From a checkpoint of a small audio frame classifier.
Model: log mel input, arch transformer, norm layernorm, num experts 4.
Training: muon at rate 0.004, 6800 steps, batches of 48, held-out accuracy 99%.
Data: trained on synthesized solo parts of chorales (CocoChorales), 8.4 epochs.
Rows from block 7 of a small audio frame classifier, named by matrix and row number. Rows with one number within an expert belong to one neuron, the router's apart. Each number is 128 + 24 x the weight over its row's rms, rounded and kept within 0 to 255. All counts start at 0. Numbers have three digits each.
Before each expert's rows are labels from the 100 clips, of 14976, where the router gives the expert most weight on average: "strongest on" is what is common among them. Only what is clearly more common there than usual is listed. The data: synthesized solo parts of chorales (CocoChorales).
# router: router (model.blocks.7.mlp.router.weight, 4x320, trained with AdamW), inputs 0-319
# up: expert up (model.blocks.7.mlp.up, 4x320x320), inputs 0-319
# down: expert down (model.blocks.7.mlp.down, 4x320x320, transposed), outputs 0-319

# expert 2
strongest on: note G5; flute; note A5; violin
router.2:153134112178154164145076130111148120089094137126121112164137079156116131092107082139128110110163175117139127123112173117086102128156097111155111147105130118118148124116141112142079125091114146133121121108134148127137097126101128131103145119125123130086114125106099119109155092099168121155083146122119130179136081134152112158097134106106116126137110092129111097134121101132167175127101113133135140113117153156136170182159118127102159074106137148123129110137136082097102132081153134100134106148133148121091105124081178130130101094160105124140122188128092141157148111129107125162126176145110123142138154077132098124112137123097134121156118121128097125099083114109123085114092104133116130126113139137115154096136134134174132132160114164129098139126079098152145136146130132112188141102118089135080124083131147108091112142100084134075125125111126138124099162124085113112155152104101134139099104105098128107117115102134101126110153095139096125143117118195140136140122
up.6:139140129156105125131170120109083168119137129138146119122124172109163099087157101091150104121134159131094091103127140140086150113144082145110119123165121134160148136138143144151106121116111127152099161091141168123106153128111161128093142130136159166147120135111096097152122091134088131118103100136149144135154138120131103075122150109115114172114139109109116058153125124079122083126085138160111171142136130134131143123189180133131146103085102143155125126120120127138147122117110144129125153114141131091140133165156125118101122094166136167114178130135138153075104122129124094130153131113132125129136156070085128115144140141126096125082166137132132121094157101164116110153164157134137147159181103078089111103143102148128095112121134089136128126138143131103119125093143135113097157109164114113135127139135125124116138119135130148154132121137130158087103096115154116161148133124160143147104120121151193160117161158111152085107087160093159097089186142100096103127128
down.6:135141125076137136157138132121178121120151142155133148115166108097121132123122145109135107159141134115179117146175134148095152133133176114133111139101138145102130112067132102165133132156173128093083099126115139097098136103098133111128148101184096113110138100165106159107098140100139122143119165100138117192140137144179135078149152129139077148092196115143120167157161121108103150141113131131177111169116143109131167121141108080141140149132085104126117142124159102144133115081126139128081150116130118136114119105122105153114106108163166121146139132140112137149114142137126174191139137130185169103172120132101152147127134139133169138107172110151110135152133139132108155124113177094126093125090109186090106080144146120143127096160142115118126127146137134126110124128124152157160119149114108144136115113104093129124113134151109136139134150137134165111108074098152114114131126121115151128097147099142177112134116141118065139150129128147097098139088150155130114136126
up.7:170084171139138177134111108163134138119121142116137141107179100111119127101105132100118140122117103140082162101121142096148181127132143134120145120119078128111101128134100169130087085170153118125129109120120099139140121138162137078111120132123146132124111096149115137133140160131152177137113081144112105109110104155105117138144112097101129169147161177123126127112129145127098129157092069140104112165127083109113125108135168121148136111162127098118159122095138113125116139106128142116148142076153145151127129124126140133164062106126150117146118149119168144136126108081145187117164077125132165140161112114087107134172097154144091133099129087143136112109138154126152095129098100102121179124153142123118126149175137092104190127146149172120137148113099120112138129146112116160132114106123155112141135098072133110116122068118099158109137112140119101148131122165101150135127117141149075140131164183150155104139148137164119147112156068136128155123130140135147142118139
down.7:105122094159143113142138111130148065132161118129117121125128131140126111130139098156113114095125137154186118110133089182115128055102108131111149127097098099119134135152122111141109100136109121145153104105121091118125154149134103135133094132134115108143127121120121109106108105122134141119118181139131081169137119124142158109115132117113136086151124108139139122146127061144100066130120131142095152130117177109141108114072132166120128073153156131118132109127152100107141135138098087143093137113120129127151121187158132167092121122156132104094090093148112124144105155124144111127157196121135106142132096096129124124131138146115119139084140097105127104125131132135124147136061174109179134157130130096103139119146149209176158146121143110190114122137147142135112173156115108116143118111104112137123085095153148145156162106164144128046119112099104113114140158129155099087151153113113156152099131104147149118114120104098119118101150095132120114099133116131123140131141

# expert 0
strongest on: note A4; horn
router.0:136151149140117129144169165129097144107121151099146172092098152120114150132115159136131108170098098128153149123133145115144140107141127093121144147096158123135151143105124129140118139132158099143131158166092106125112135113145136091120152155144138133087141185166145117109093180133088147083159102161124126133120162163139098147136080137115128132155142167127117131098143165097088111194138102127091096126140133134115121112119097108108116133130118153139110137087086151121161113119128125140143128112144120099132140140166112143169112115117176112144130092097160115129135168077133102157097109087153115116103121112104163126108115128123145085084092139119127140144176156182100157125133194140121071180112113129125105145071132128114145152171145098122106079121133121096109117081125160140097168114112176117171125135131118126157121135140124116129129161170128088138108131099122128133103147127143162141154157127154100124127126137087113057151107106117114099139126146110129113122160
up.6:132138149159115109115085123106117198106139119136107106151100098127090139098105173137138123149138132155147126080166135137103138141131119080124157149138145112140144131138115134122137146143138140105163179149150167148140138074121181164119157124174119117057072141141112122118165099136139112109105098084157116097120138078135141118139142168149095133091162134127116098106084107072127134114132139123096158106160148128165120128159101165137119087125136126115130120125142123176124071154133122122140137124137130091105155112192099120152096157125183153106118146118097117129118124090094114114113175111145114110135146097097154139159140126112160124183121123142125134107149153155128149116118150107127148116108110134167117114149120152109170150090130122094143084133094139113139113162128133105176125142154143154156158120078135136103132169091096124199115114134122140147143117124114070112157102092124120127117118143116134142128116129151137119137175150124140138160112103107104125125138
down.6:102143110131102137106159101147095179124143126131117138125115122122127129086117141170116115087150189111123118147136107114146153130133156115120127116099133119106107144076145127133120101082093135157076098091133133109124142200119128121155090122136162116164148139148136121155141134161183112126121111127137150126108085127167145111083120116122110175137114148138131118110161167157067118155138124071103152132083089112130157132136137126110131126105105139134142133148160118127110092153125129131125123145116127093129127136032138175132105139147104109133118160128113101146153101143191131149110107114134132133120127149125101109144113139156124114110157130125122128102118136126078110127138077130108159137143088090131108094167112099115154134113087102114120132165159128124129110109133122145122128127112124139131120120134109168145102122207127151121143089152110133134079142133156131115141116158090196137116154107165081162118142143071160142130068126130112133087085132138118093139129
up.7:120123146144141119092137118076130094125132134147150132140144124092129131120118135113135119127096130116143125123112136092118123136119136116131113152121130143151139096128127130134126144137141117143121152084100100136169147150126133122132147113138122132118128128149088142120152158158109107102165139127130153072124155160073133073113111113147142140112082138125189124136126136159108173137156097067119108160128130110105154105125129132101100100076133157132094140116115145147157141060132110129136109112154148115105135152160085124148120125107109123146145136163142148188093099104108122089073140147087136118111133168161125105151138172170118111100156168133145105106131142144115098115107144113141138152116142092150117131149133118097132113104149121087146086104116144136136118133165175152203105123123149104180162119134110152145118142097144080160130124122137119104110152103144130158145116102131073146109184076151102115192125155114091132129084090144182108127143173106153115164170
down.7:140112149119119136120133149150148102142144101150101132112155117097117152161148153137084136162110077131145137151089142138232128121136151120129132148073110116146143127130101121145142142182125142130133185115141134115142112136149145095119081120129129184159141135133115125125157150077098135119120110123122136122127122141119145158128114141097098086108130120127131154152148095093141113122142119146155148144136130162121140141124128150124133106109111105145125131135080212104130144106161142128166118156114158127138117112114072129130125131153152113120147134112141131126106098136103121159125089144117150120118163058139148166124154121123096126157138106157118125194171138143100144125128096145136147122108127101138131173132137114111102134160131094153129134098120124131137143130128126149072121118100134127164140091116133114140144132071122126105123055142099156119176096111081108215107119128071153125136130121096174122066138116115159103124141144149152149117142116101158101154132

# expert 3
strongest on: note D#5; note E5; note C5; trumpet
router.3:135148124102118144150159125155127132139128140114091121115132112095179145136098160130134152151142120140114166111145078154130146121137109141121146127122141136108075101147136170090160084155113116108130112106142126147139117109132144158166136145143116143174078089101151164167100110133106158112092156102145141114167112114128149114083115148114088119096136168131100167140162131172171116079118086129156171136147107123146115119116128162090076172135148084082154115153186155117108108131113093147114146125125138156104139099139106104112145137123137125130095080156124137142150105139123101132155155174177161103116134145109158132138118128146121123146108110149140156123145074098121125101129134170129128092180104114141113139107148111111130103105097106139136148108147100151121117155142134128102108126193112167097164158123155128083100117124147139140150137105154156155126124138145144150157138134119127110138119138125156145170117096118201200129110115077127149132115122097144128113119
up.6:138088141140155111124123152100113110152159115073116134124116131125131085127121148126116123135128157128149135117149133118120116129117138123147084140125160122127115109126123149135089145105127129153129108150125136142112123127115150108138102192127126182137113111102097147147117159106165099140084062138134118079121122120157115131160139116170149132114137116097066190117135143126119084120108151156141111082092126163135137101133160136137111140099149105151121158119069123059109114119085117101148067147122150125147118168130113127085113155155182123151129127136133119138108129123123147100136127140171136145105117097210131157117079102131109106092170135123137145049124134115133136133095101187127132130130120169120172140141167090099110106147132160113132101155101143133146154121142128150108154140141113157125125187149166110111127131128158145169155136153104125125139141145126096129164165109105108138153140154140126128130138121125136169128128108147199158106107093106112166124116
down.6:167121107123175167197124146140105157133182146108109082135136128094122109108128097133103130110125118109106106153161154126130154102138108140112101131133137147102131122129135123156138143167101113110140110132125109146098112124136134177149194132115155190145123117127136160064182122066169141135136163125142102109113136112146127143138118123133115111137083162133113167133081118106139141147130120080145119147094143135125148110122142102141118102138146144128120137131068100151139130116133109145114151115122139145128122135108126101115143122144178119137144120125133118109135133122141125100119212157072124126119150100078140125106131153119108127085133116127097102159143133114150097147161057133127147152084135110099087175120120108194120110128085092118102144117091126133136115104107163152126159163143118155135115102132070123112149122184127125130137102125177107101096138140147124098170091135132151129105147127095156133122102092107127139126099137131155123072112155122143159114145
up.7:127148127143140160094116110105157156107155080152148117129133105167167128108117166171146128143115113155125128137110162121127158161135121116122137167111107148129154123145111152117147100132145114116071098129142107096106119156111137107114140131133149091136156159095143146095116174115131115129151121152110117135117125110166161146102081065097106141113110165141176058133107170124160156125141096116146112107138125070098112088117116156122156126133130169143129121151139078080125145088136133164089118093136147102121113106160136157124104138128121130148134148120160093128147151165124124094147134106162138131118122104123112129148183149057161162119114113131139148118151135122117082119142153121112135122152108087148102129177122173141096178170130081094115115151149121127149140140101095129139174113155148103125104135166115165101104125135132118141093118127157141140205112116143146120110113140136154136167169115146089117150089132122128112141108136103146100131127183138108139134098
down.7:160117156111157093174149135134079131131152123070125147120126144090119107134111105091136117115166198099103105138125117138147132179140146121151137115158134140122126159142165139118126138118162110144149131119123091119153105103108107136117132140086127132097152110135128128100144103093130137169118111112114111175083152116101128166109136124129143081173139146129122175087155095127095123112152161124081084153130183156129157124168118112158122143111106111110143117148095121167119147170167144152146124156113124099130123125082135153140151133125159134121143182139106160112122126108211143109129128114109133148110133169132118145127113124119082120108099134119162099105122137121138133158095124096174121127124107141108174147123105096099147136126198168095157135112161130130141095132091109121111086072097160108115131113160134137132148103165121122115117165133101108120124139139118127143104131106112153091060123133115165104082120137118115132117149109165091140127131093138093130099138

# expert 1
strongest on: note F4; viola; clarinet
router.1:106084100095159111110128118107133142147125128136141109135153176130081093174146110153117122093092122105119084161135110161121114145108151153120110115167073133132150153149151127154136169127145124133117107137148141154135147138167141130101099110095100105150154093127123081163139126106135122123120090148131127138135147121097124129144177150129161145130143083104156140172105136113133120112097185103127112152104098098126125139099199137193154134130097101154095126154120111170136164166143153140142117145098137136154136157105135138137162144082112145108146154148140110097072115130121156096129090112100097128125101146141090122139139148157110150144181118105146109127097124099140138122134110114138166117100100096114134132184127152143079119128148162085152138160139163131146110135102147135099119169126105092125103133132122125169159148107141119163125090122095122136169132181133134150093129154128106165097134114117129145092134167145108132131132159171142113109161081132127099172107
up.6:138100127160151120123146152142143127094093167096139104131130115128097170141121134122159072164112129153136090123112148092161114093104073122197131113133150127139123127140086129145147114134140107085138111093155127134152159129115150156148133139136112141109124114091113100106135141128151120149125087109139106077164099146126128114133139144118112130122111115157115163139136102142127091151128131125160147149132128150153077142145095134098139080112113151161132129117158135100129122126113110152147119134140109146133099083083146142128129127169137131189112122151105148108125170157139128113136141122125097078155135129207151130155118118121107145127155095116112138108186132107153102098165166081117125159102149180114153138153096115081100138086116138119124132106102102149118120145093131096142108165126100129124174139143147123134124120141126134114095175137203115122098083144125074126153115135121169128117104123115133121113110134172085160088126110138166132119155118158134157069081
down.6:134109101123152151128135138171105130116116130139161108129181122139133153137132108119115119112141099094110160098119143112134115186161131143128124148123152127137133106135140117127115118157113171113142140113124118142119130145133134139154108117125121128116093123142141121129159104126111111160130131133113113118126106099168167115109140137140133115147104167133117091106112114154124124088120146193084160095125109109136134116174082118117129135130133112122127120127226094068130128075123143152114163114131126113126107110142120099162105082124146146115128143128138137136148134124079134124130134136131132121146163137111109111141124118119135129152148109159151131180095118151127137143094109172123096131110082162097148150117142176144159126168137038153132111100120125159085116133120135127118147181060130123109113112156098118145120140109132142128148165095084096141148131150124125139093133131048190143160115123119111082140137138134147134125054110135065114115120177078125078154142
up.7:133147129103137118116167114128103138155135140089106165115118110147126103133097076120178140132133142107136156140118150146121102136112095113098106129120149150134105126095139093175103147091101109121090178068121101173111113105119098116132139150124128104124150159140115093211127123143137139105119113162141175139142150133121135060125106146118193114085127122111148123160111106127118154145146131152109163161116135129121086104110169105134154137159104165092125148116149112125167162116124106151105131097117116101113141147120145145166193134125125090165122178125104134116134118147147119091148094097111118137097112125143100100139113144124145124098127138108114120155107133096100162125154117083117123132145118160143116121123192148111140163104083146149152128113164132126089147086142111163151099116129141124101110154097129126111113136144106163151108144131130124152181191136091122181135118095120140167140111100157153142157136146100091125137128121090088110140156135153133168119113
down.7:125126114141190119159127145174107203103123128133144111123161132122122132154197071123120125123131118121138112123100129152103130182110136130101136129120137124121149151141138117117148078132099138093131064111104107132126111176126133132122115122139122142073137113122127109087164125137136124153142139119115133125120151096089119086139137135126153142153126129155119146100103099061084104136142148099157110093111123142130125137098121163131140161135126110134137154117030164089136105147080132144140127111176127112141135139085121129140124108131059132115144089125140141131144150116078146141109120103193114114123124102122147123135126131138109120075112101129132112128100133139156126153102188090119091109159137071103144129144121118123146111126103130137135112127115133145136157149135165121124105103105113140120146134163102112124155176099137127148103118143107088136222113135155116111101096129116130132124112147121101119132118101122160154123054124119083140133127097141119110126112