Rows from block 4, named by matrix and row number. Rows with one number belong to one neuron. Each number is 500 + 50 x the weight over the matrix's rms, rounded and kept within 0 to 999. All counts start at 0. Numbers have three digits each.
# fc1: MLP up (model.blocks.4.mlp.fc1.weight, 1280x320), inputs 0-79
# fc2: MLP down (model.blocks.4.mlp.fc2.weight, 320x1280, transposed), outputs 0-79
fc1.202:532459551586598478418522512547560554532510419624539498405531533475501473514493445370409522504492515497437442512422566587513460519443589515487480420493506393493569541577594445501604618438532491539509530613411492522540466423501360469402427402
fc2.202:509556511452530455462519367524499429465491522532537480491492402443508427559449535550560601414595500440565486461380471532532452581433571467494545425533402503458571505433454464496478499519527461555486495622524517524490467358501468413354445506
fc1.203:540497538482493488530545493497458481475576542517492521499386506611485446446485452435493500441485519425518511507521454506459544558501545500493468404529524476461522555594420551545576554466534440448557529454463466413550484478546469464486537521
fc2.203:408519481438567492496396502381501512530572453461409545420515541429547531521485508526427587568486502578468483496518503502456581519429486523488469455503436451551463559465507576548597461536451456520557420506429479536438502532549572477538514592
fc1.204:484509492479534533564406406556436466563537425547534555513544580547423556516526487514429491435478553496490465497512518542498441522545519595497486496532528545608524506489476533466512490523478497446512483473423486504478431507495519493449504575
fc2.204:543515562488518478554511494456541581638489551422479553589403452537490422574477473454449444427517461462456496464434462449571495534499557453531454489574487539513507464505444555482451482445505446479401536518444506458493567477508546503502541513
fc1.205:509568556619498620456503504559540571556579500551496542484451410486520477432497461478460470516527551486523642491460532534502533582439527538554412465568498441536425542450495471541492538450498518437575503526471485431533617493443472491449547521
fc2.205:514444551488513470594492495471402516537451418452459557493570409497505576492527425497639447509445554510481421548473508494545445467471520506525499469482540462468518503487578566478512509508539419499462479505432493581430580508522553513505550509
fc1.206:537541475506511557466531511548516446508417533515504476446612501470498412471564506521558495472464579518452485484430515436511512524497549505480458463472430554572458497532528467480480497528473522475525521518476488439450446526513541449447488584
fc2.206:451487463463476465451498500515481512491544524570538535511428524521575542502583461567469544536480587430571437435502588542509527542396553487508542514420483571473450456489528552495515534418529419512530621486458552472518552563484439480451530562
fc1.207:439466438529525496441450519520528476623519525498561487469428538510436507528501481537505471435506560484461476578540509498583507488505442515527443542517502516464570442542481505460490505492510528500524500570479472523626518441477491537480455543
fc2.207:431525441433386505539528477565446553481444456586562463519511452503550453457547516556574568465478570491474522542445522567580527558525405379486526451524569441527448445561565454470529547516459455549461478387461443560496573507570515471507570534
fc1.208:508524406515507517475578520537503523456488429569461428508536499509576428502618479498474502480451484516391522530497429412487530476503529473484494578518506487477486435521452464509490513543444468471473555513493535525504561509550483399458562474
fc2.208:561575505450445519560471446591518491528477493496490457570462509429420548532429438540493453526461502461510507469468468507530549494495521475474532442485518417466446541488528554455507610516508436468548476589512475403555482524449460504628514472
fc1.209:471484442500569516519505427588476466494523507571483484542471458467511553553569592483511510488511566510492439524548441518465465463449468451463569488535508544563482547474473495501429417491512493539466477471540495520529510454582474425543456458
fc2.209:507496491469500475522469449392520514429538498441470492481534495583436525517488510518484533449511502532553502481503521502513486625581514553501524426493481495440503583446501580503510535477460590505584506530529387559506517441562515479502454502
fc1.210:492505331493419441474499511469505513432526544530380607502413647569540385380545491560462551557481458398523511517506510505485546390467459560390420468518488495416435554399518528443502559539512573445495602510484557420473456429541429452739450588
fc2.210:495572420510532572440545436456605394492520582481429519505479557492486588543566510521452599546414492546538573529492543439455411473525513526490633445520514530557536536471658498459562437472489483487388505459526432477560471525432517523516469460
fc1.211:399447471549533473469455475467496489529490474458496482522541594440520532512515469476526532612520500520461459537528495465497517518558511535522436504479419498517494485505472555442511514458554472510525492511480539521513464484489469495546489537
fc2.211:524525500442447432547518467482493509549546495479565506519537489441530495503402457504509507461463500457553541519460533505476562487515537512448522491499514396499508445583487482513419522522447465508480455512521448528425454492469394502523443537
fc1.212:511542415455444498556373431559505522501414600534502516429576545458486617490497601466562523521512483441499473428518511480551507495477580482535491451528521466486494420519448554577518602557467502494517431408403419450479502516507553504493478438
fc2.212:562511480511546472482451439479492560549589574446562498494336434457471463536515426480518496423518528484487491448568519496441472490318477519512499451514480444526432508496560372489435404575453508495569537529474559507543523495495457572531448459
fc1.213:464445560444493462464573514462550521561452409484573499518410534534511533483546489554455488491525467531465509463551495517568461514427499472595391520587431408567418493390574527507480466521599562461532439420504633531538583455542472515507504466
fc2.213:492583481595606577387471563423480464465516519534491470495499501513537610579606548451524531511483472671505498468531453455488486481476484503466384594557570507445423383415489497458489559431549514441497438612491533559607514490560427543534574444
fc1.214:501541521474542631587423526475521413402504400556499478554526478524546520380512437481428426467461557426542394448469531413488525492476521483420555492526409572528516508485438415407559455615497594580486356479544426524445457432494555521472522618
fc2.214:478499411507518501509496475447459506522452380506511452497280530548491380501456477499408487371502501493501498404442589498402604461451442521560393596568443468569503383429596535571577472532577447524527408393478484549569500544469463494597528479
fc1.215:521455451453504473553446490494482570491473504572424506497498520445551539490429501589541547477403399454525460442491521522498500520467550523565568541487527482532514547530453548479446516497534509420510585493593540455595472426481495517391412556
fc2.215:530559524626522567492516404527459498504516462551462487514541423471491540454432625479510413660470539552513509533551471488464532361488539488543489589557489497422574553484481483489517494559456454401462516495546535460557513541559515445551507423
fc1.216:479469513511558460491493519472542483494471497500469478523492510488470524460438505528500543504476466505527512511534533483491484516496502548495515488520493533492498543494481480516519499488497506497472468525490498484509528517522507445510490505
fc2.216:543519525473503509476520502472474532483501511498458514542508523498496501521521500492469486505477512454504473462526470480511486477502511535491521471502481505537512497530498498480552516518480515486482531477542558503481512521470522526534462500
fc1.217:514459491459450612474556541508483518583514537510482496492531542434478469492488495496548600479474463523490471534540566495544444454589499507512530439487512493555479491506493406446449550487438499559487483534513563556505572488580505413488514560
fc2.217:521463464496490490441454529511474511523660479458494586534495463457500474514610504519536466540557471492473504425491470500496464554506470377518570497517469421483519462499552421479497567442534494446516550533502466499554412496525470574496489525
fc1.218:487538511538436551523464497550517513553484523510464503447536514529492510483527507523523450552484543566493459521516518465516493467570537523519505466495488505555534467462525553472496500494492543477466517496463458466546542454454485502493564559
fc2.218:492474528549502523450528494510524474481523462508484535537511546511522498493543564434514565514506523419502529490537583530495494493471491485502488433497514526519446507541461460499513492522514497473456562506518476514548460583467568450520444513
fc1.219:493474445523453564501458487487535464389475555591416453498517466485462444471471440582538495563531418489493529491489523423531461472415502563500484489519564477568456387530514533454602364436516602438516596560524507442443548389351361522492489472
fc2.219:540419487517472584663571541530551445456494559470575538556430510510572484444420432346516389431528477517535496578507563536452479487445507491510537473490442417448402628413565408612400418529449512413350462429584516499494522529414504436591607507
fc1.220:527474495497506482443431523492533505493526462546461515565488561553551519519521500495499530539491502474488461463490511487492480493506480527511451504487516523554476450496507463525514488485529534505484478481493451510540480506482468475510479464
fc2.220:500536465491511561504532504525481444464491450469487479502488506579474463517480489488510498474517511487538521513508477494507477536544508496454540471530518530506446550506511512508524510503431540450492473571482531511436562523477456502496518520
fc1.221:493494485524494481434454387562535473485512472545470651462520500514432539426576563519527496441400563452492507442578443635548501508571452444481547492478494487510600565522432480557518558414460394496516470376484531524538480504534524386553523444
fc2.221:618443577517546443537513490515411458467544469513469486550593575506645357450474499583510523442387539491538487557499510496416471454497411440631503459600510518587589457481522440471316436488604530506499371461547558524455444429405425449473558489
fc1.222:525570447605507463488434482569520443557488465526423531454447484594510486407583504491459482544453421490469432481443497525452510499473489362513459466545575509442474487469469474454577562509645481589468546487494621490520487547547532521410427532
fc2.222:468514488474600521505504453480550507582489463453426526530498518463422568576414442471464499487419502533472527560539542448483565511618460462592464524509503539417501449611537520505466590464577509534499501545482485504524503585494479490445513496
fc1.223:546479581447393521384546521490482513476523484521443392455570452495543471517449384402557511514500443518483489442392497413444470461524466439399475485545538424510538543507462593501515545428495450515455563519595480577496563573531483508478547531
fc2.223:415623476401507535490470525551474527550472511502577471569449474467445468612480415499444486452434479566457424474503443455494548492476456588541567590546471559504439448523520522370570467482403588452622529538480479496459536538543489537423575588
fc1.224:489497526468543488491521452486451467502493492508473501515535461497513541501518494443461508493448553458451544484524535463557503475504496530487467560487549509521536505478538497451565467506529522462542486539510510509471489498541455473534491522
fc2.224:545474509490462507484479468479451486484524455516493472518470569453482496497521495526578449474557419525604424512497453561446546473489481458499523485484459496512505492449514511540428449577470502529506478502438542541442469562498500481479544448
fc1.225:486468531468507474516517509509503498563449484602533499484453532470485451541465533553487546470469471463393523505524424548546534583489512539452503500492447520530486487522489520527523439464498573487511485571507579469500516438541510560491480486
fc2.225:516507468486456474475529527523472512469484508443537541488503437531500475483430597421476569519500533558460427548466433594505541475497536505483479482504460548477476546501539507442480475541611503561491588435516449542478565531478531463471523482
fc1.226:448529484583487537416564432496520600509530459486446407505581563518544461488549510553424514461560544490493562537480465513506518461495557598467500503465543523466430464546421567545498456471504521455492538519552485538521484473485585440477450589
fc2.226:572469570549444503502454477427442553448540490584509557513440529520529448547428575439481480477466504504541552462452542507467503479520501524518479494543472560528557493516449533458467495490527586485430494527525493421461466460529526524466480478
fc1.227:440498546617426508402497516449543495489495414477640497454448483507474528438544452526628534556472504516486492433532412525525507563480460441512426472493603613527583414473394570558567511480440490510403488588511403480478472564494554611574422534
fc2.227:486508509388489447498432459534538610557505379510515585537452481534494376538514514474484515549441547488497504438371460445537435472451512427534500392490601456512479492431489479518574493514458503455484520622495570435500473436510492444460551430
fc1.228:583444523548668397380666489421621539609588549455433630489538409534538480517341602414358642219462351503600579475509484424283470248262358610393421476650471588445418461636441566557539426617449652543494372352615505665637496582451505497547440602
fc2.228:608488675469673525600550559545421327466484376554384418511657557594554740578453544412471421480647611389508654558538334513455486335422489508614455569454560650530521574478410461265562367526519626511447564408449489509531379541501540460399476403
fc1.229:442539531678582516480508481509571541479455472521541462512472526555453462448519506606551545569583514490472411445476463544573508550514545532483397456474538500497484409593457490500555604527489504522460482502526501541496559393512428481515420551
fc2.229:452522511455419450513446430524452501490505477542486527521420403467533469449470471500464468432538525509547544469461595547448449569442520541496533526507495554504488542579453428438513480578466464470496506525458476516449478426473515519521483448
fc1.230:507500405504468464525485453493484539540484503513488544440472448546506552485525565447552437485498509537517452516453501423470482532470496435459466479478552417507524387522518494485504481476467495528443517507498464530505555523513494469450408469
fc2.230:465544543533491473458458538516536495557532507516544428506534485490551462488454505504502460514513483529452506501515526406540562487497524543546496422556468548556497530522444490562445592561523495506498491486442479506492484461469452531540486497
fc1.231:501481445432420479503495508483449394445525419563583550478476418583517493423596579551464514547502568522555543509516516519443447507548451538418466470566573603521487479475564475571532467500496455499463567605608535476553492581513541479531498573
fc2.231:502480524449541520549467551491490489539447556488526507489482537474448551491463470498442509521435448510508514501506474456537539522461549463390567437499493516530508421600526500449457599510468518512514547575455442509503501473491375535507504532
fc1.232:504505481487446489554592462496482562489527476474513459558517516483534569501476497468446486557462514475435553515473671412492503557499504547539473450482469430465485556497528468507504457491550494547427518467546419435435543505510554446458479492
fc2.232:577572484494480391482567478500554508572533570537553550469460378421487527428425469567489491608493449496441495423550491457485571467485570589498483492466508561554559393550415458417494577528561512528491485547527484545549524554495482560479467546
fc1.233:547505437512478403388442499576523513447522471477465492363484563479456524406509397504518516566475556503462645542426555526442487538446427478518472405560481491522495324475531517473533489501617630537526492475614499500470529513505570559487463519
fc2.233:408438529542583534570498483384463478472391560474564486473431571453534466434526471547635433467574574550488470451493500377494444553504392520438597480503530506548393610557555496435417417417585501511508584440485441367438465500515491456632421595
fc1.234:536583524573533546417508469522515507541450496522486430536518530456449461529459481613531562521437488501559495535439489437527498567449443564541386496436452519575536528506471571503455522467435549413564577404556452420465488467468431481527506533
fc2.234:557491457534547468513510470451450488506547478437464494546538635592437583407518413534514534580480422523536569484445597535482462527479568521481474491516427513416421521496423419398521463560484489477449434416494517506503502453529509477485355460
fc1.235:539505460524507468489500522541528519496535490594479483528539509445528497506492505467469545492486561507497509565502511498542545510579441522507475479552413539493477530493525525493507538480512494497498522512488524462532515509502512457486477529
fc2.235:503442455460450481518480504578529498499495511558523492505509502463510501489485489527468476517480467563508480500492437483459492473486526464462467535532521513490482510461533499505478543480451520475505504490462534492515451480510574454438518504
fc1.236:481461531447480478504557513533458591512526473501530536460541447513443471572510493461465517468438497430442525472505445612538510557434509535500512451477511479478507538502488545514477491459480570509437519487503509477522491539516456500520445536
fc2.236:507456531572495460505463534466489533524562563482490476476480409436515531510473470460457556599479519385485525591580459453516492528502505603453482554542504549595416590538485468467511448457502581459435570451469503535433536505518446553553476522
fc1.237:508488511506432590441499521479503490534437479526513621505479542458485548518548460535519573489521489497513464578574490470480515536536424469465522543545518454532434511501501447451396457473448452508446554526550525569405497467538525444507546558
fc2.237:548560530495453403470486484481410522404525463515476480492489561522417533522635412503455521528554469525530564449454426390473546579497511389484499504611560531427422361438444472543482497477468515544574506445517537487545563560536502599541497563
fc1.238:443544503515440497540457526409486497471446628545547396489473482509508429539517410506584552461563475495491519539587471499381453561472569487386507501506520505599538456551457541522467568496508509454456642545527464429438501505498443502551514554
fc2.238:411551500468469519518421443420479428510476440418451517536499524383575583434552563444506462622563486513581505431437523505582571495578525550448574572586438441468581500438510445424484476557543582614506458536487567503451504506664548570527488541
fc1.239:494502507487491481481460479467470493449492502521494468502486490494527556530461547476449499450556483488494521521515526505503503507482536551501504494475510489459440525514461592435461526461482478464500574510469526490469522543505528516535492508
fc2.239:460463544510476531527485495496512493537530557478475493494486471564453486491502451436499530463481477488531496468454455500527519486479519444546543489566471551460515511451541495526459504490449556532477517479503542515489464436500453508473460487
fc1.240:513424546580500469499459555525493461412454388540455549490624492524517338505537515558556389370543571494440409552428522408505408492457488484433432430428642587521554552547388481489493497516444502538501509547566558498454509551461538531523545586
fc2.240:493441473541513525539542436475471472494542525610603461434527531512460530545500502551551535530391533575442541537490369412488488542404492537464475453515515626492397489442549440466512530523553421551502452508486485439573487430432601479499569608